Rows from block 2, named by matrix and row number. Rows with one number belong to one attention dimension. Each number is 128 + 32 x the weight over its row's rms, rounded and kept within 0 to 255. All counts start at 0. Numbers have three digits each. After the name is the row's rms in percent of the matrix's.
# q: attention query, key and value (stacked) (model.blocks.2.attn.qkv.weight, 576x192, the q third), inputs 64-127
# k: attention query, key and value (stacked) (model.blocks.2.attn.qkv.weight, 576x192, the k third), inputs 64-127
q.25 096:130143088139135127120184128174099155139112118141092102187155131137163124123126124129159164121122114125153089127196130131119143073198139101141147123182099143108142106193190106124125133097177175
k.25 104:133144131088112080095099134157116081221077157121112147111159157109150136093129157100103095112133094147132188137202151064127112109103132142102114113158111121118140094138150209127121128144182160
q.26 088:085130102080120122166108119169146151143067111137176133094161117135160168083107095156123100162113134169099115135103106037151145102101110160147143127115153137145109079142126124081169115100155120
k.26 086:146069034223079167109183132147096137187175133157123120096135111099111168129152155108120139116124142122152121171090122156101117154138128111120140159136111090095163107154126147189103178083131105
q.27 113:127113146111128190181095112126094168093111070154108148099136112090120166083125098143108111144089146099153094086141156101107129110138111136118104141162099054153119107102121102078135107198178156
k.27 105:097127183175171111101148169151153138177169133137188144102129134150127182141150172129115058129140123126119085070115103209169117142180086168114085091122103122141132137157144084175094125133093129
q.28 095:206155130120144183097110118127140165188098114132117157104124118091098172083182104118179067140122146156100144131137124120164216149144143085097154151101141157088197126144143117113089123134176131
k.28 097:173106174189130091112092115128120123144131121103077079142145130135106118111167103151124148144171087139113124082156083164188109171125118161069136082126118075160129108139177167143112130096145179
q.29 108:157152115115168118148129113143116108100166139070145088125133153152118072154141164150105122126147106115095173099090150133100095089100170127152101117115163106159152166136099125151113150061137055
k.29 113:101150140151080133208126125160131139035146135146166168140123129106201116186131131120198160099120117128148144217099176141074149078145123087138160147183137170138143133078154134122115098152129146
q.30 097:088078077086139131112105151150106053147182186158125118133046118076105153128121120201113042120080135148157134176128146113100160072121153120172128129138146073155143128081102143142130134120137148
k.30 101:152091159157168142123121130145136139142158099144084134095168174110111085119128199105200124095173203128091096166117056146143138132118095122161160154125177115157138128102147121116182157089093096
q.31 109:062127164088117082173095157097114118145085135144113053114127084111158171100098164092136178153122123097101098183112083088140102139074125110079146155207102143104053136154170201080094129100141123
k.31 106:151148135119167203128168119085077118149115161120162085084124102127085156164105117110107110141101138193139088098135136185121164077086057144149098106138106107117099156110168089157125171209094145
q.32 096:107134103108169161096149138162092177164119168161184105159153198114164133143167104210143091172151180032141151170167130182176166132119101126071121135102105092128104131171102193133107112138123068
k.32 094:156128159107146122157147181088100082180102129153102098185141134154131145086176142167123117066125159162093109077065122110159151178153110099160143102104121124113137114077168164134163146109117104
q.33 098:137093125140099111155107104160179095099125169119103151117106157117141160105119103116129148131145131102108129159110141147116159146107145113095173123121109108110092130111133125195131106180113197
k.33 104:133115197172147191088122108126152152153146081142048076109135098094157171151148146122142122135142143114182116132127094179119155116191156095075187181153097125105141146106140146134086137157099146
q.34 097:086085101128141140099044138091119138103109170169149129128048117135093067099082133167133131120107140164134102116171145134142088122145145137138109171132179157169182108183124098138161141135103074
k.34 095:105128155125152124152073200095164081091136098100125117064064115102188099148101132125129135122113100126102114108139115140170113183104184127063115112195123163133159144163099169166153100158117121
q.35 104:165181172128067086126096104128121135086099130167097153120090055160112177110131100096108072133143130120148113161116125116125156173102072102078108121187105107154124185040147113126170130129056131
k.35 101:122164111161146201088130155125027096168207116126137124189088132093115099136163118159129114174088130140118146116131152078108115127107074157102149152106165142114120085124140027088143195118099135
q.36 095:172142124149082111082096091075109150123112123147164176161118063150133141131110138098134102103110111093191144149127134128121133167188080150150154102106120097160078143118053120121155108159144111
k.36 100:124195128140176117080172150094182079078112150112134159153132149133188142128139092137170188175144121079160128111175107086138157105119115134154153125081101139175075097110130097107114078126111180
q.37 114:139157078141152101091123145162049134065144055096167113153180129100114084117109090119079116079093110052139120162122101036150225123185146145107111118138144101123142214108133145132093114131194079
k.37 107:164107097115137079094122117110119149127126136119155078139157108181148102105127136132164144156090088146141122143105097176139155117144104128077147148116113110087134127108200089088156136093176176
q.38 098:073123097166101093114173150125128132103106157057106093134143094085122126162160163117121089127157142110148150106098127064083154098152164145073179137161097117123122112111151160149132131133146054
k.38 100:101143099137152141091125135082156111135104095117114089144124087123096113140199178195100093108170121129149112111126165138112157107160161122054149147092101146093127113101124106151120121093132180
q.39 089:126124184107112122041116153126098158111161173119116098164089125093124146082170128163160138165153136106093129136083139166102143156133117095185114174222167090157149137170169052097082133117150109
k.39 097:076094148077149130078130137137166107154119085092146163150055120138037119068104124148108110163138131104122156107111162086128149203095127139186137078120114114147197115127128117088115106170063139
q.40 100:089183125099120081126122171122126119168102146177147162171126117112160065114116126167144099181109097136123104119142158138184105145162103142126172168114124060089125128112207122137142152167183202
k.40 107:100124113129112170096183142113164170127117173114167171143134092143107098112138112083090113115095111132096068154139070159129139120148100117128174126115124106059125125124128161119098149110185132
q.41 102:114151143136190125092107112102115063154124124142065113143118156137095079159095111133137074099161155135132103123101133089136115116105122122108144128089124125167104132131151129085092095082110117
k.41 104:115141069128103104128095093121137079122106112116114078118147111087063088126107072175137103085177123110102144142141150136109106169102139123125072128081170197128114096083150160139140150135119123
q.42 101:148110094108136118120133090103111109163146147129115123075098157101121157092119097139164131156139093135131114110079063104120102072177093092066123157077137137066134095106116121093158146082123149
k.42 104:125129064185089144179134163131140089076134104061092190088111152127160125115163110110115167182139109112099101109084120171172128098123112100102152148124059166091131120210111121121148143121131155
q.43 099:128168152163076185125179141140161140146170101115128113115097141102099158132139141126108122144119158124150057118200081112138070167106136150123123094137161070125127100080071107128133161174154103
k.43 105:143158110130109192135155098118182135102115168165124134117153161158149201083140170099159086159085112175128125134158157104150143161123188103086114128148134179160141088085092034163111134133094155
q.44 090:092092155121094169116054061179120119127138123086133099108123115171106175164117109118113124118147161164147111098129122100124165075134138117116127188160131159101151161143105100134112177106058166
k.44 092:092150198130151070145093084137165113093117128157108122125178117100122180124117148150172177147141127118143148165124119159083117106164083133081137129174092144111178100170117067167181131104104139
q.45 110:164094122160127163144133133098153182173072122133103145159159133176141125100120126149107110127164128128179137085128102194163071160181099127119174138129111129144118076124131143145150100132097147
k.45 107:090088163144133135131173214112211184134113108152103127209140078153179146166176147116135162124111111129188166141171164161169161130127133155128157112152075104140182103140133133105151115129099140
q.46 094:119091091111166120151178101116103051144142102117164142120129180113145178134065042101147126085083145153126099154056125102127164093107147175130132118162149075117093115156104111140135143173125095
k.46 094:154150089150139102110090058117101090104134175108146060111095147127131174133089177142203177150130097181131073129092118153086171118155147160140143087161155165085030136170168125187089130129147167
q.47 093:202155117126137122147112135129108046105162092120122091118172130157086143110144170177131137155087080136152111195119139132142055119046114149128205129114135109130085069081099178133103121064103150
k.47 099:132137106195119116113171092070157106085123192142116101105178182062139149126087161170109094116156113107122181157110083128174056124125165157056155102109124130177105137153074064117101105102144132
q.48 090:157145108106151128178134107155164141134097065149160114093115111095091137151134139121160151110138172185122146096126138096176098145125174123115104152139134075068090105181155174154121156110208096
k.48 093:129213142155161094129079078085173115157156078186172081117098079146091121102156174071169160100079122147063138168124069143075108149081203141121081122135119118177086142193122166153186149161170108
q.49 098:123129126150147080117183102162095153128103131090105101094153099093108199086123131136116201114158111117112116125081075162142118189113135125091179137110102059128089141130105082122107096125091068
k.49 092:149086115148065157127113178111110132152068134070071096111143147165122127124165156176103121108119132137090116136031108085117141158101180131165141157114113141228108123208141103027087159160099119
q.50 098:162115138106102119167161110149080182102124154130081179125094176109129105185134128068076072154088101162103141130099177067039174118131161129098128138193159116123110131097138147106122106109134150
k.50 102:103181122123124131112120134151130173086132150143086096099118123120106157125101110216112076103149112102168159158174142117085089124113076128140088143114184175089062128126134123162098100102166125
q.51 109:155130153129157160099149147204154193160149161163113187158167121146162152177107112166084149148121110122158191150185146102125177192132135099146137122084165116114074111170133155112120121084140179
k.51 101:091133125022161102080111116164120180148140097127105165124114138188163144142115110145156200098189115129161164120244120145160148126168110086155117118093113146077099118133106138103171142194172063
q.52 099:181151136105131132073142129117197157099144151116085166085149154168123170132150161173160065142187179118106100130109143128070132132080127149090085147149137169124097123092140125122115118092212175
k.52 104:174094108113129183081155122149092144084189126122142083143070140124116158148149108126109137131154148107121130145101119140116045157067207128130122087160124098187144125091102072120195074165131095
q.53 099:089097123153124169150115169157084103150128146102142116130168144124145070181123077141197076180149134089092168120155105113104113163154145166127174128117158146095141053153155080083073106174189163
k.53 103:104163201123066153099129160120142103119132176135101134151128084130160100076116108113103087167062162096097157144129189133162224152184194138102120178152108068100111108114104121170162166152129076
q.54 095:117129105110077130114112101120155125108138153093157071060088143135169188079127155100131119107158039060054128125134165127103132087131146140150098165143131153091114110147129110158107090096090152
k.54 096:107099113133064160103090087104110152114154130106091122126106152112134136160140146147110138158169087084126160203131140194104099125078182135142104136187105126145184123137135163078124138156129154
q.55 097:127144113147114126190141125145121094124098105072063101123115109089129124171136129102095152118137160125056115168102102149163130159074159069198099135145148083097081118116067167126120143173031173
k.55 099:095167134129161075095097125127160145155175168169109118172180137081160144145101139142096048146069128090116041130115057165129143110114084126128118141107182160149078162137096095086104159118086112
q.56 094:159137186100098115121165221157130156156162093191139147124103125105204147151191143103122187132090144132144155147142099135221103143125089135129171100163074122087086098150113138135160146180143131
k.56 101:133156140124150174185113163114142111181155072158087129186164096171139160089157104122090157129130126156093162143144173123098139169175151172165164123117121104101143105060140129178151094108124153
q.57 098:147144101131147116126078137126161094186110076104098151115114109069164111082158179121153199091062170093144157121093069186145124084174092155124195124106095093124166097114139112165125172054119071
k.57 100:130131109128120120138140125168129066101106151082124126108174145128167072140169195140094111072122061119128175108158104166159138081170119112103116109150054110071073153141101086115118113113107129
q.58 099:152102145124126187145125149145118152162128176113142104104101106145152126126089101100113193096134128097171115116150150058099147161147142113201119123131139149119195168097125119055077101171095156
k.58 092:149112127077060146114182113117063157142161130130067152108104135171170166100137223126139137118145131090141118102169163127127096125162159122191115132193108100177138115137091117104142084164155179
q.59 099:120097130127115133150160132162120159102108186130074145117135118092095063192096096151134146053125133104124132090084094116107212111129110128195132106084117100114109135133119171091167121151113175
k.59 095:109123117167157127136095117116110148183121074147125147119133111152202146149088141127202132145175087134186106124121173185129101151103089168183071118124111148087090099124124116148113080139113122
q.60 105:189140118083096132083121100080103127110113187182219115133173096093148155137105139129147062159082097069137110189141181085147161103121137135149152146114129137203179155166097133155091165121146135
k.60 110:150159081143126191096173135125093099114110154159142127120152145134148131105124159102183101156062109130077147083121117103177126106106104169111135124116148166151084037120099119144112149134133092
q.61 100:105123111105170168108149096134139176124095158193088123102145141179169089099145183111118146126130132118155166089143133142169177140079101039147126127085085175125136199125143117106163140113193127
k.61 103:105124080069102177145084108180135082180160136111170180155121135123122110124168080086107096164147086098153172145160180121142158122087118195121138153115106138164147192138078146170155172077123110
q.62 096:147053165130134172145141141161127162170093170070104133137000149092118150133136137165153171135135148157125170117148136168098134114118056117129145131139092142107184070125119116083110129114107075
k.62 098:095145126100187159120126178129103157153110111131090147140114104089182119163177125159104107134138108177094166169130182151124173083111122150209123073133133096078164155109145144108108170203140086
q.63 100:121127064160154134073122117109138137134140104171118072111117102126123123148092110137119131122107126106115131134101108161089104171123167149146198110090162158082143180132106101144176113166165126
k.63 096:131091134145126176101193132140145178164118103076069114059156108118163129110136112143158103138154067121198111123194068113194171124169118125138126204161134081138126165106064121135128116132095158
q.64 102:097093135039102149144134108134115122150163124133094171112125111165145118109122138186108085149128113110135115087122073108092118127138144179085132111163109122105094133063175134127183080192145125
k.64 101:103112107165178165183111116192136124075127105145147173148166143099096086170140139093102134085110151112140131159123175114102143189168194142134150094125129105135132155139148158170112155102041098
q.65 106:086178204145152154166158171078152130131132081089102138142150078118112200176153127118158090173139100125138125091141149097198090107109110115100071132099119139103096124122149191104126132184087109
k.65 100:122109128144149117169097101129136118128139060166145160106188176132175175140120123168117137142175161173122116135113157160164125182122121168140144158153160127111146112121078091128104107136128140
q.66 104:162087055129198116108099121100119127144168087141092174150114129090159134154071073055106177110133129126183136126165140120138135106124139083164141138087158166076151163095113150099140151120056117
k.66 103:088183106134156084121182132106121146107179160148164107179135126121158106124163169163152102174113153142118130145072161110154125221160172105143093122129127115163143067126135088156119081096141126
q.67 100:106132131159100089176182123132113132098159118105127185144106138128121112138130153161149118089179138125080159143097129108099070163123177153125137123126097086151105116123224149091105164133034095
k.67 096:125105110129104139116128145147102103186107160102122166117116131128087124112057143107147115096073140216114123182132183245109120145166152123127125106148123174097155138134056082137112095165121138
q.68 110:130181180218127143125178168074182153130105184131176083170193136178155151125138203121122084126145151128144168139183127110174096099181144130137129108174165122095113108137158134141094122161084146
k.68 111:119108160040101134058106080148120103189097138082166144116116129171135122161183103125122135166145102116168125172175080086095069101079118213137103092149067155157174137159150122091094110142176090
q.69 110:117058175105116149127074104097084130156140153133134079106102133086130161161112092107128096118088093154174075203103117125104115154123104118117141095095154130240195117083099102130155081160108074
k.69 103:155159180155142113104140164179161137149153095126149161097150123106155148136157157076163104169115136112113105104129103099112135096083098125117107122114109139187107123131102119160132143141153116
q.70 112:122182158125103177137161153144079166123100154121147105189026124052159144159105182068113176167146087133139137105136107086172101143115117166183090155159116123106156094110093106157097100120163129
k.70 103:143114142142156109151073148161132085121089143139106122096104086151116115110132137157097162074098219094144154098102074171123151095180096128140138164111150078176120127103114102131113149153132127
q.71 113:143028113095130128128117151109102087116118152120116148125151084089139121128065123118107133121195117148107147201090120115107123149097178128183086117136094185119141125123117129100118134120087107
k.71 119:155150060107130129138132142130110111121140148133076151161193101069120060100117068123136144168108174096111102148079102098125174142156165100083156092139196108056094162102162079096188080074116163
q.72 114:145169110113069137109131167120213110105045124167108181106110103144128111126116129082155162143117151090177099122146121086106127165114226121124121111143200171109144158102150056167159131117145159
k.72 102:117088074111117117103081182074141041144130134070159099139125138116133121118126130135114134175130030175093093141108153108138157074103138093132125101148130139200097162196149198172166110101150126
q.73 093:132146109065085174157117126155096164105126151098133095110104070106110178088112148101142089187145199018138132083075138109137095094084135118113113102120118179170145088176156151107115124123136060
k.73 104:192159124112134163152130151070166169125126131153086126114152150114077118122126087121135109144177159148109089137117087175185143197171097105167115116125098127112153154111147105132129119080069182
q.74 109:129173194110066103160099110126118136123140189132143135159140147047092093142084122144092085085188144102092103085129138103131150127142142148188140086114149106119106127161116152186124115139154147
k.74 104:162124161105106144116082090123134131025098093150098137094166072177120085125154094152115103150128168105168128160143099129123139118148142097133195061192165200121099082127153140094150124174109108
q.75 110:116158110113031104109125160138153134100086153118136101144135157078160168179100154137129078147187180132112086157120110060122149137111091101131125117166100152060107161163175127111051090140190115
k.75 110:119047122155137184149100137144104121136065113106121082151163142191069083156107107137092173079104076140077099129108077109097115180121140106151163136145140117155134145146107107162129134097062160
q.76 091:127096128122089113105135081116058125158103106127102064110126152132099133192127090112097128130082139153145136113138096155054174151068158102118156122164088125105129146133163211110152133136092124
k.76 090:041168165168097197110126089052136133151147091152184135165175156175111108132115126163088085174207051128179108189114144119147138147165098131132119102122101146138172146130123195161191110143132136
q.77 097:173153155146139073106092127088112028112142145137105144119165150144102131122093130139151110103106156193088106094149156159103113112116128155137081163140169129153110169161077093077114126087154084
k.77 093:164130134122133111155123195138169204134154100154081098162146099096144083132063173086140169134141117130145159088092114140137159123133065103126179108146186117116129125100153110089124088101119153
q.78 103:100118133131086137132143123167138134133160112126120130159167155134147118169114177109079073149177068175124158080176057141135182151134127162110133123235113081180111089136114175117113106125152127
k.78 099:149128143139146127113146115092142146161104117086178146105095129104124165139143128089117160193138167102131113134166176120120150101218149072130141102080189228097140115147086133120121089087112139
q.79 109:181114127109110176127085131119099088099130102121148157123110112107069119172077120104105121115121125144169130194047134109149178101126104141198139156117153082154148135128124106131095095086075064
k.79 100:102170096103096061133172121117179130139119088068067152160102093111111125112125008125090101163084088122120108142130128138115142147073115121139087120133098145126088156132152111121165081105117121
q.80 094:188115153145134110112116154155125142096118094115102137172126178135123176116150107098172195126178123143087188128146130150110109189126150098149118126114087127161036138172140118128137123141086115
k.80 097:189133149159126129110102091118054122116093148070124125123164105227166106162118122132096141139145159102160159188133112132151148143119080067110116142096184157128160151153094154085085130173151133
q.81 099:118142188096121153161127186099155141098184145120111068107125109124187118161139097128140112112084174115114098094142125084120124119105174109106142171136098107112126135136173104112123133121134099
k.81 102:158157137152136127099161069160151120145134182109080158160117135084123090064151112094120201099142158159088118149103135112115130165171053146137182126194214170085149121086128110125162185139154174
q.82 099:171098113151136146130164172109104093160103144154153166089120116077157070157093120191098102144131170147121129101177132149175110138147086144125151059141183155114190125092104178184162137120138204
k.82 110:111189147113154154172121164105116102120158064149121135099137123149129141105113148146078181131103114148141105072114164149147185098131071134102063136159110120130085133159110139145105118131116111
q.83 093:065117198119143134125137129159101131103107130150092111053059124137108169137152174134174151125144074091064089118153148158151125172117141139114137174108102136137100138144159097088143087160230063
k.83 108:163132134183103189182140229106120130094117092099119130131119129165152110155113107148087132053134147159158128166118146139108112115125096115111112175101178152136132155191094174118125223116075134
q.84 103:122179057087100119076136133123105077119173132138146146081105102105136145044070142136102105133158071155096167154067086118136164123134111124104103093094118160142155130119091091074140086147148100
k.84 108:115079159195064130155122126093107096085159086111155129084111129054145095151122081115166080194123132152076097097109132096136138144107144081109188113173105092117071037114134081147164136126061100
q.85 091:104125124089127134148074121117110098113094150110128173121059123115127114077087133123166184101111144166154083139136118109021126121206126133171116123180138139129141090147088077058105130090081135
k.85 099:147127109104160143127140146126194103081123088123091104120155132135159059130167126144121069145166057156094108178074132163032119136124175084131092077143104147127106121079111132138136105121123133
q.86 112:104132114135146098150094143130109033123133110118119087120084079131143140117145165116135158057174098140089101076015158157074113094104131144092034160106110116130179084155099131101187079127129118
k.86 109:151101110105121161152127093104179133162139104169077163056172147112178132087129142110137096083084141099147156129169092168105159151114143130134198128125141157127084137131059072147167093115052150
q.87 114:078101102102120176142145115083099154138111103177094037110090165099133141108179046197105176078116150141136117077122094100134133109124177088079054128094140114127121131116112128144143068153081102
k.87 115:077136115188143154110149109139152148131161111119100247108158130135085122142096136077114106144074077126106074160085100158062133139106122129122218100123164102111115154127116083147142114032138165
q.88 096:108087155087155115173106140093081101185107096170142110109105148101117196161115051150136150173114113111159102097146073089130125142129082136091104093143203154102145129145093125156170120067067109
k.88 095:105146130141149129186130124092163076121182156099172081097095078135177167112135164084130128127134159099110081129147151032092111096083179135128062069163072118089114144129141047151130139086177175
q.89 103:156125138091114160128161197108143154119126111084061149153121132155180181150162100144136168191093064147083153135162113136094109181118113140139135136086128153023183137064100154134177153105125147
k.89 101:191108099112199126178112099138084111090193107147135113137093179103131104080180133121144120164131138134116117159100105106145173072149166118164119174149145128177097162128161072146110164092099142
q.90 097:147101181093128142110176146146186187122115156151101077136076066154140134121139154109083150092203124129140098120121135148124120118112123165088071133184096132106104224096110060135142145142098085
k.90 098:211154069083133068183124121158122165114098121087157171156115076102084113158101079162159060125129148115167126199101137097139112165120122166149176171144089073122179172144093119174107092083124116
q.91 091:143111086124137091144110174138137144168159131168160074062079130210086140090047105125179145127123151112134111189104189177091160168132128118150174075118113182148123137121139147125104068168161162
k.91 098:163154193201075133098146139131102119049126117190093088189102176127128106116084125137123086127076137145117127105138120154095102133116113134042158151111157101119111146151117148145130113066131079
q.92 093:166121185112112090168101119135119132132138104087098142112088132119101130147095086094103138147132160095130162105123126142059120170123175178149165101105121174144139117076153102116152118091114115
k.92 099:123092082159091170126126121137171150091164150147046132154067081096105112090146085155170089178080078133120127140098175165151102150185180131098136141110143090136090094104115101157141106081155140
q.93 108:182119108116122077072082148119120153092191128125087122143135069078147124194162138133064141123174135164119091114103131110141107109155077147105127120150095161117113083139108153084132125122164137
k.93 104:162107050129099161128164149076195188112177143140133173116138108142119092091121074119122099113112083162121149147149143149124105199122164142186170132078175108120121142112109091161122133108149116
q.94 114:135114113121139176110084118193135089158119135142172118134151100078152146113119095100114133090123040100142176090144125147135124134146097134121171139073130139114109077091082151114106125128148147
k.94 096:075169223140169100160074174161070079132112156070098159127124154098142156126186146139097177146155101181108166175117137082116104107089103106096074172116163176188109087166129113156132086117142117
q.95 093:136156130183143115119158079138124120185096154133098105156144185126111133184174091094106091137110110125111149084107098155106142099129209117084162144141146134172116121083109179173110146149134139
k.95 101:107112124151117136120092081139124149122105082184099171179145072135132084158144130125164088162133161169158137094165161140115081204149125167169184099114139110104140129123164167119164068142144136
q.96 103:056127098168108172166112146137108084154063134129126122167130150162061157120099119041114135118097082133169153143115079077101121049106091153109138138153110161072090105143160157094132110112110139
k.96 109:107135121169095113098117132150108172109105147123127132177158154170138090094144110127122091114089145132103080109105077145101124086134143145106093180133140090152163144131126115128085125108090178
q.97 099:163162116102107097138131103125147077179097125153182095123096202116115145136126074074132209147162183099101171123148113114123131105064130152167094124117150103111131129074136134071102107153163094
k.97 089:160125152155129114097078091076105100185113140148106134166094067137110116109091106142170152106155112163139106127142119168113110105123097170145119147121122112157118126157147100089125095103134106
q.98 102:115104161097180126157078140116091117171140105074134074137117105134140197181124162133108193114183153166127115143142119142140074111142136109209122107164125073178101137159128122071127166078122159
k.98 103:163104146056128091129101093077123100164148128114139110149100134141140106151121129148114144152083154153132131131115159088060096082164150134122074150192072119078174122081121196107131160141207126
q.99 093:136128093158099089142112103072210101186145070146125206097125157127129084070157206085132161134196138092162095180137154096164085177097078096128158170085169168117124127112126153107148185151151149
k.99 096:176088152161151104170156115144144142167117090138064182093142119138158166133134093095116116095183076166094127139095114101167091155131103125155160118100140100128167210148163139162143108149132135
q.100 106:123179186098148114142114104018085122095154127175138143142075121110068110099148123157125147096149132138097139093134131155106096120071028099107101152063134152162105142131157098110208144123075101
k.100 109:120166125108091111146166083126080158123189114048152134088136144086112148120124138110083135084120116132128161154078167141124117062111131144140107073082133094134125163178105119105154167146090137
q.101 100:138109129140148158084137142169156167149064189144158131109146133090139160133175166097150105173086177173147138131180055127123141157206106136108187112140088100116171075161110140133148100192158139
k.101 102:091115120187141176101128099127180151072093115102126138128143121180115183183162099146108127147083120184175132040180069142172168150130200089091140111156141130204077094144139115080113152155096116
q.102 097:154175068152098125132146146121114124090130095150128146097182138128072112150093217132166108165146117132112131093059161122126121080048153080121132108099140148174151161115151114101123090152213121
k.102 107:152165101152178101175112115118163020120127113119123169128178159109152095108162145117152071093090163139107125084132138068160087129092104163120193097100105163141135170090175163115140107150203126
q.103 101:193124120083114118176142052175146170191118141106060114143092099168107116171161149168103115164186177140134149077093162173103155174137137102075124139103078135160057111175166132066137144114122089
k.103 106:129107163110139110117181082150123152084154154124098176112130107106120114163075095129129182135085135107171075110128150111152174128124212115146140035118047133153085184103113135140105126154113102
q.104 113:170156132136104141114147162079174105166091157114142182125076171124146134043166092142122122129173084106112097073123183087110134112113109145093172149144113115111076131107131091120130099065145140
k.104 114:172106181140139110201113150119111049100189131146140128110113139162075136152122086134193165107076070086125154177093145127136146155113110112087176078095143123139043134143097100140118122062145102
q.105 108:114096121130100145155098144111164170126136150192142182099197090150156162094059128170131119130092074115112144172118059152147159110168159072130118126084081129155177144109133116139111190145073131
k.105 104:070141175129102158130128136122179130146095105140139095127183128127124176151048165148123105167162130140071122140113097061115177170155138099171174128089119153126069160158098128139176115101108115
q.106 105:120088098174093169132138152080127138161087170169152208186152103145176094110122105129059110104123153147141120125135123088145123148163071157124115102101105087085152094132118099089155085087089147
k.106 108:132094074170138133123104170103121214181077157167183139145152122115159090195183104153106126130128128122134166155134081189140110200122075137082116101051114115116127180169108142090172086137094139
q.107 094:143097121123142147155135128101172166050149151082091151194167119166136151158074148081142110124144191070125100114118112150088096113152156077125106159099096187105129082150117123129132123076168085
k.107 097:138123132125110165053185163104155187098116117122115121164138073133173094159156154124125100139110100106160120154115122102156101096150112065084144148058111127108152127099118163145217073163143137
q.108 090:152070126143140124145158131108082142144041133134036131093154124155092128153081107131142113135147146127075156101121114141167197168079120126154101089162155120146103149120133124193120162125088148
k.108 091:152128128113084114130165121146105069127137118159117119106124161205110160110125087156153147168163154142141182111127127131178190123103092135116087131112161122095120166083150179106118103078104094
q.109 105:138130172122148132122180144106157085068178132107086110065097107146102096177110111176127145126082077114143137069085141186074119133086129176125178137071108166143125198102153115160135102124121118
k.109 107:140192096077064173110140120127145146085160127166110160073125074125159152102101122151125123082102071090209155090170098189166172116101126123105157098074113135138128161067100145158144136158099152
q.110 098:186127155139117151134164142205110101135132098085115150104153168182124161143075123156132158118198086138135176139144141202130135113097121163161113138113080102138102148129217158190138100105105135
k.110 101:103097149137109107163136123109122117156101136118070138161129123148138159107084156081171117143162111101179158149157115180183198138099143127122165117111160101121152117100085206115127082152134149
q.111 094:133058132099162161125182131072116150097155158132115130140065146169122077102161104081153104090096140138181159113084126151161139091102172113104117104153104094110104154191124142125108148117135130
k.111 099:126124098103101124086186131111111127106199089135057191118165126095146151177109095124100115118093130115163121132117181135149106090166116121107118049084151199127048140188095113177089153101130106
q.112 102:099135170181080136072089136137100109116121120170176140150176098109147099165166079118152140131095100171143176189159138194064189141114124067109188109082090126150109119157096123121114190123175153
k.112 100:128076148147142128088167168093105136110107123159133102164148101125139157078174054150121105164145156141118097083145118121211121156192126123114135127082183150160141147115167138178121180110144127
q.113 094:094092114145187179088107149139165171121150124069136121133145125127112124109161130089123139146107130100088125135094168161137150122171097125134165131134137124162118121091143158076088177145127152
k.113 100:153104067103173137115070125152161114125109074137125167136131078105139131136143066061153088084097136131213143059112137060217177108123113115167170140147122104133137133129135175121100159155116143
q.114 096:104063135194070092105131113099152154047109104087125144076133154153071068091091149137092135180053128119120124110179113075156154071144144113126131105151129146135127069165171126084145134148090163
k.114 090:122125114162060117096166164110162067131107186095105157088086089122090154116171163090152124166134100148146089147119115112142127116145158131114199132141096099143158116165163155170168107083081152
q.115 100:147107159122093146136107114099107069099103157148126101094144123159147122108131145120137154108172115127089116141089105160143113112134158107123143172135173079137186135164151108087125085137064094
k.115 106:103118131092168107126088128153097108129086114109159105145086145165131171143106126179101106121173133133123068104090182115063136140145090152105097167136122155092144098134081174121154152130122179
q.116 095:138114160202114079103159073129189123098097138126071141077130142157117116150116155113149170174078100135125164117095118120106095149114144173077121154108103149068163187139082110080119117154111108
k.116 093:141138117135123112098144125151120129151168086119100109107142150161097118109127166117128181129129064162113084126111064138091124087129073184155174080163080114064202124143090106118192146193088161
q.117 099:074173138157140103130131098112148149170176095133196123157137071130133125171136168164096167104138139119082121143150081152088104174095140114155094093186129106112094170109081083091116087126112100
k.117 102:083187112123165170111133147127132118115196054081180104140138141103132079130121130148104134096086125179139119113124180178074123172168118136121084143167103165107144130120140043123158101140124089
q.118 102:130210103104129127123099108157126098103206142139139154143111141174159162102149197169153126101113117126076035144159182142061106163097116138129149163122124143123092125141067135053134139124147098
k.118 108:092127097125105096107150177105136086083140129116172106119097129102162159143153149086118148107157133151095103088171157122069161100119161078159108120146117091145103085110145115093156132088153103
q.119 102:134133182144194129103160085176059131154116154113097088126187160158138053163059093114147146142174098159168154126218179126190138112169135174088123176089121115125109127130101158126124127120191151
k.119 105:120122117114110101069151069061078124168120069181077121148166134148120112148115160090139121124140083090134122172191089133132132144100102154121133151107179098121113154170165155103092146041152164
q.120 099:084077156132126053141094099153119054099071149163113211051141153109135108164059063139131093149121191116128126130138105132101148067104129147107091089066148129140121101133073158092131133134095158
k.120 102:133119177149136096141107105159084114163100143137153157133107112144111086101128187122119117100117169138167140156142134166139132181150122166135174148119131219227085151132100126133169169175114131
q.121 101:119175163161134071089112092136132118109128103087137108089098157147158121087113179108165122097083107145109099192159086136165115110115140118142068193133169101219185136188142082174159131147121140
k.121 097:117126149100086119100160141169090114132148086131096081075126225123151161115137179132138090095149137142146164138128103116169096117087164140112071191202068144152140114130096146166130161140166183
q.122 103:119100154224131102122133100157105162095129126070104087096061118159162170116125095175147100115102138134150102068118100107104132124161153136095155090129124152120084142125182108135160064144107110
k.122 112:192112146149057126152170128173127139106152131077113119042068107191117107155134087213134138144175113161131152101145121138166122111149103132099150150106120154126086162114079168173172093179106121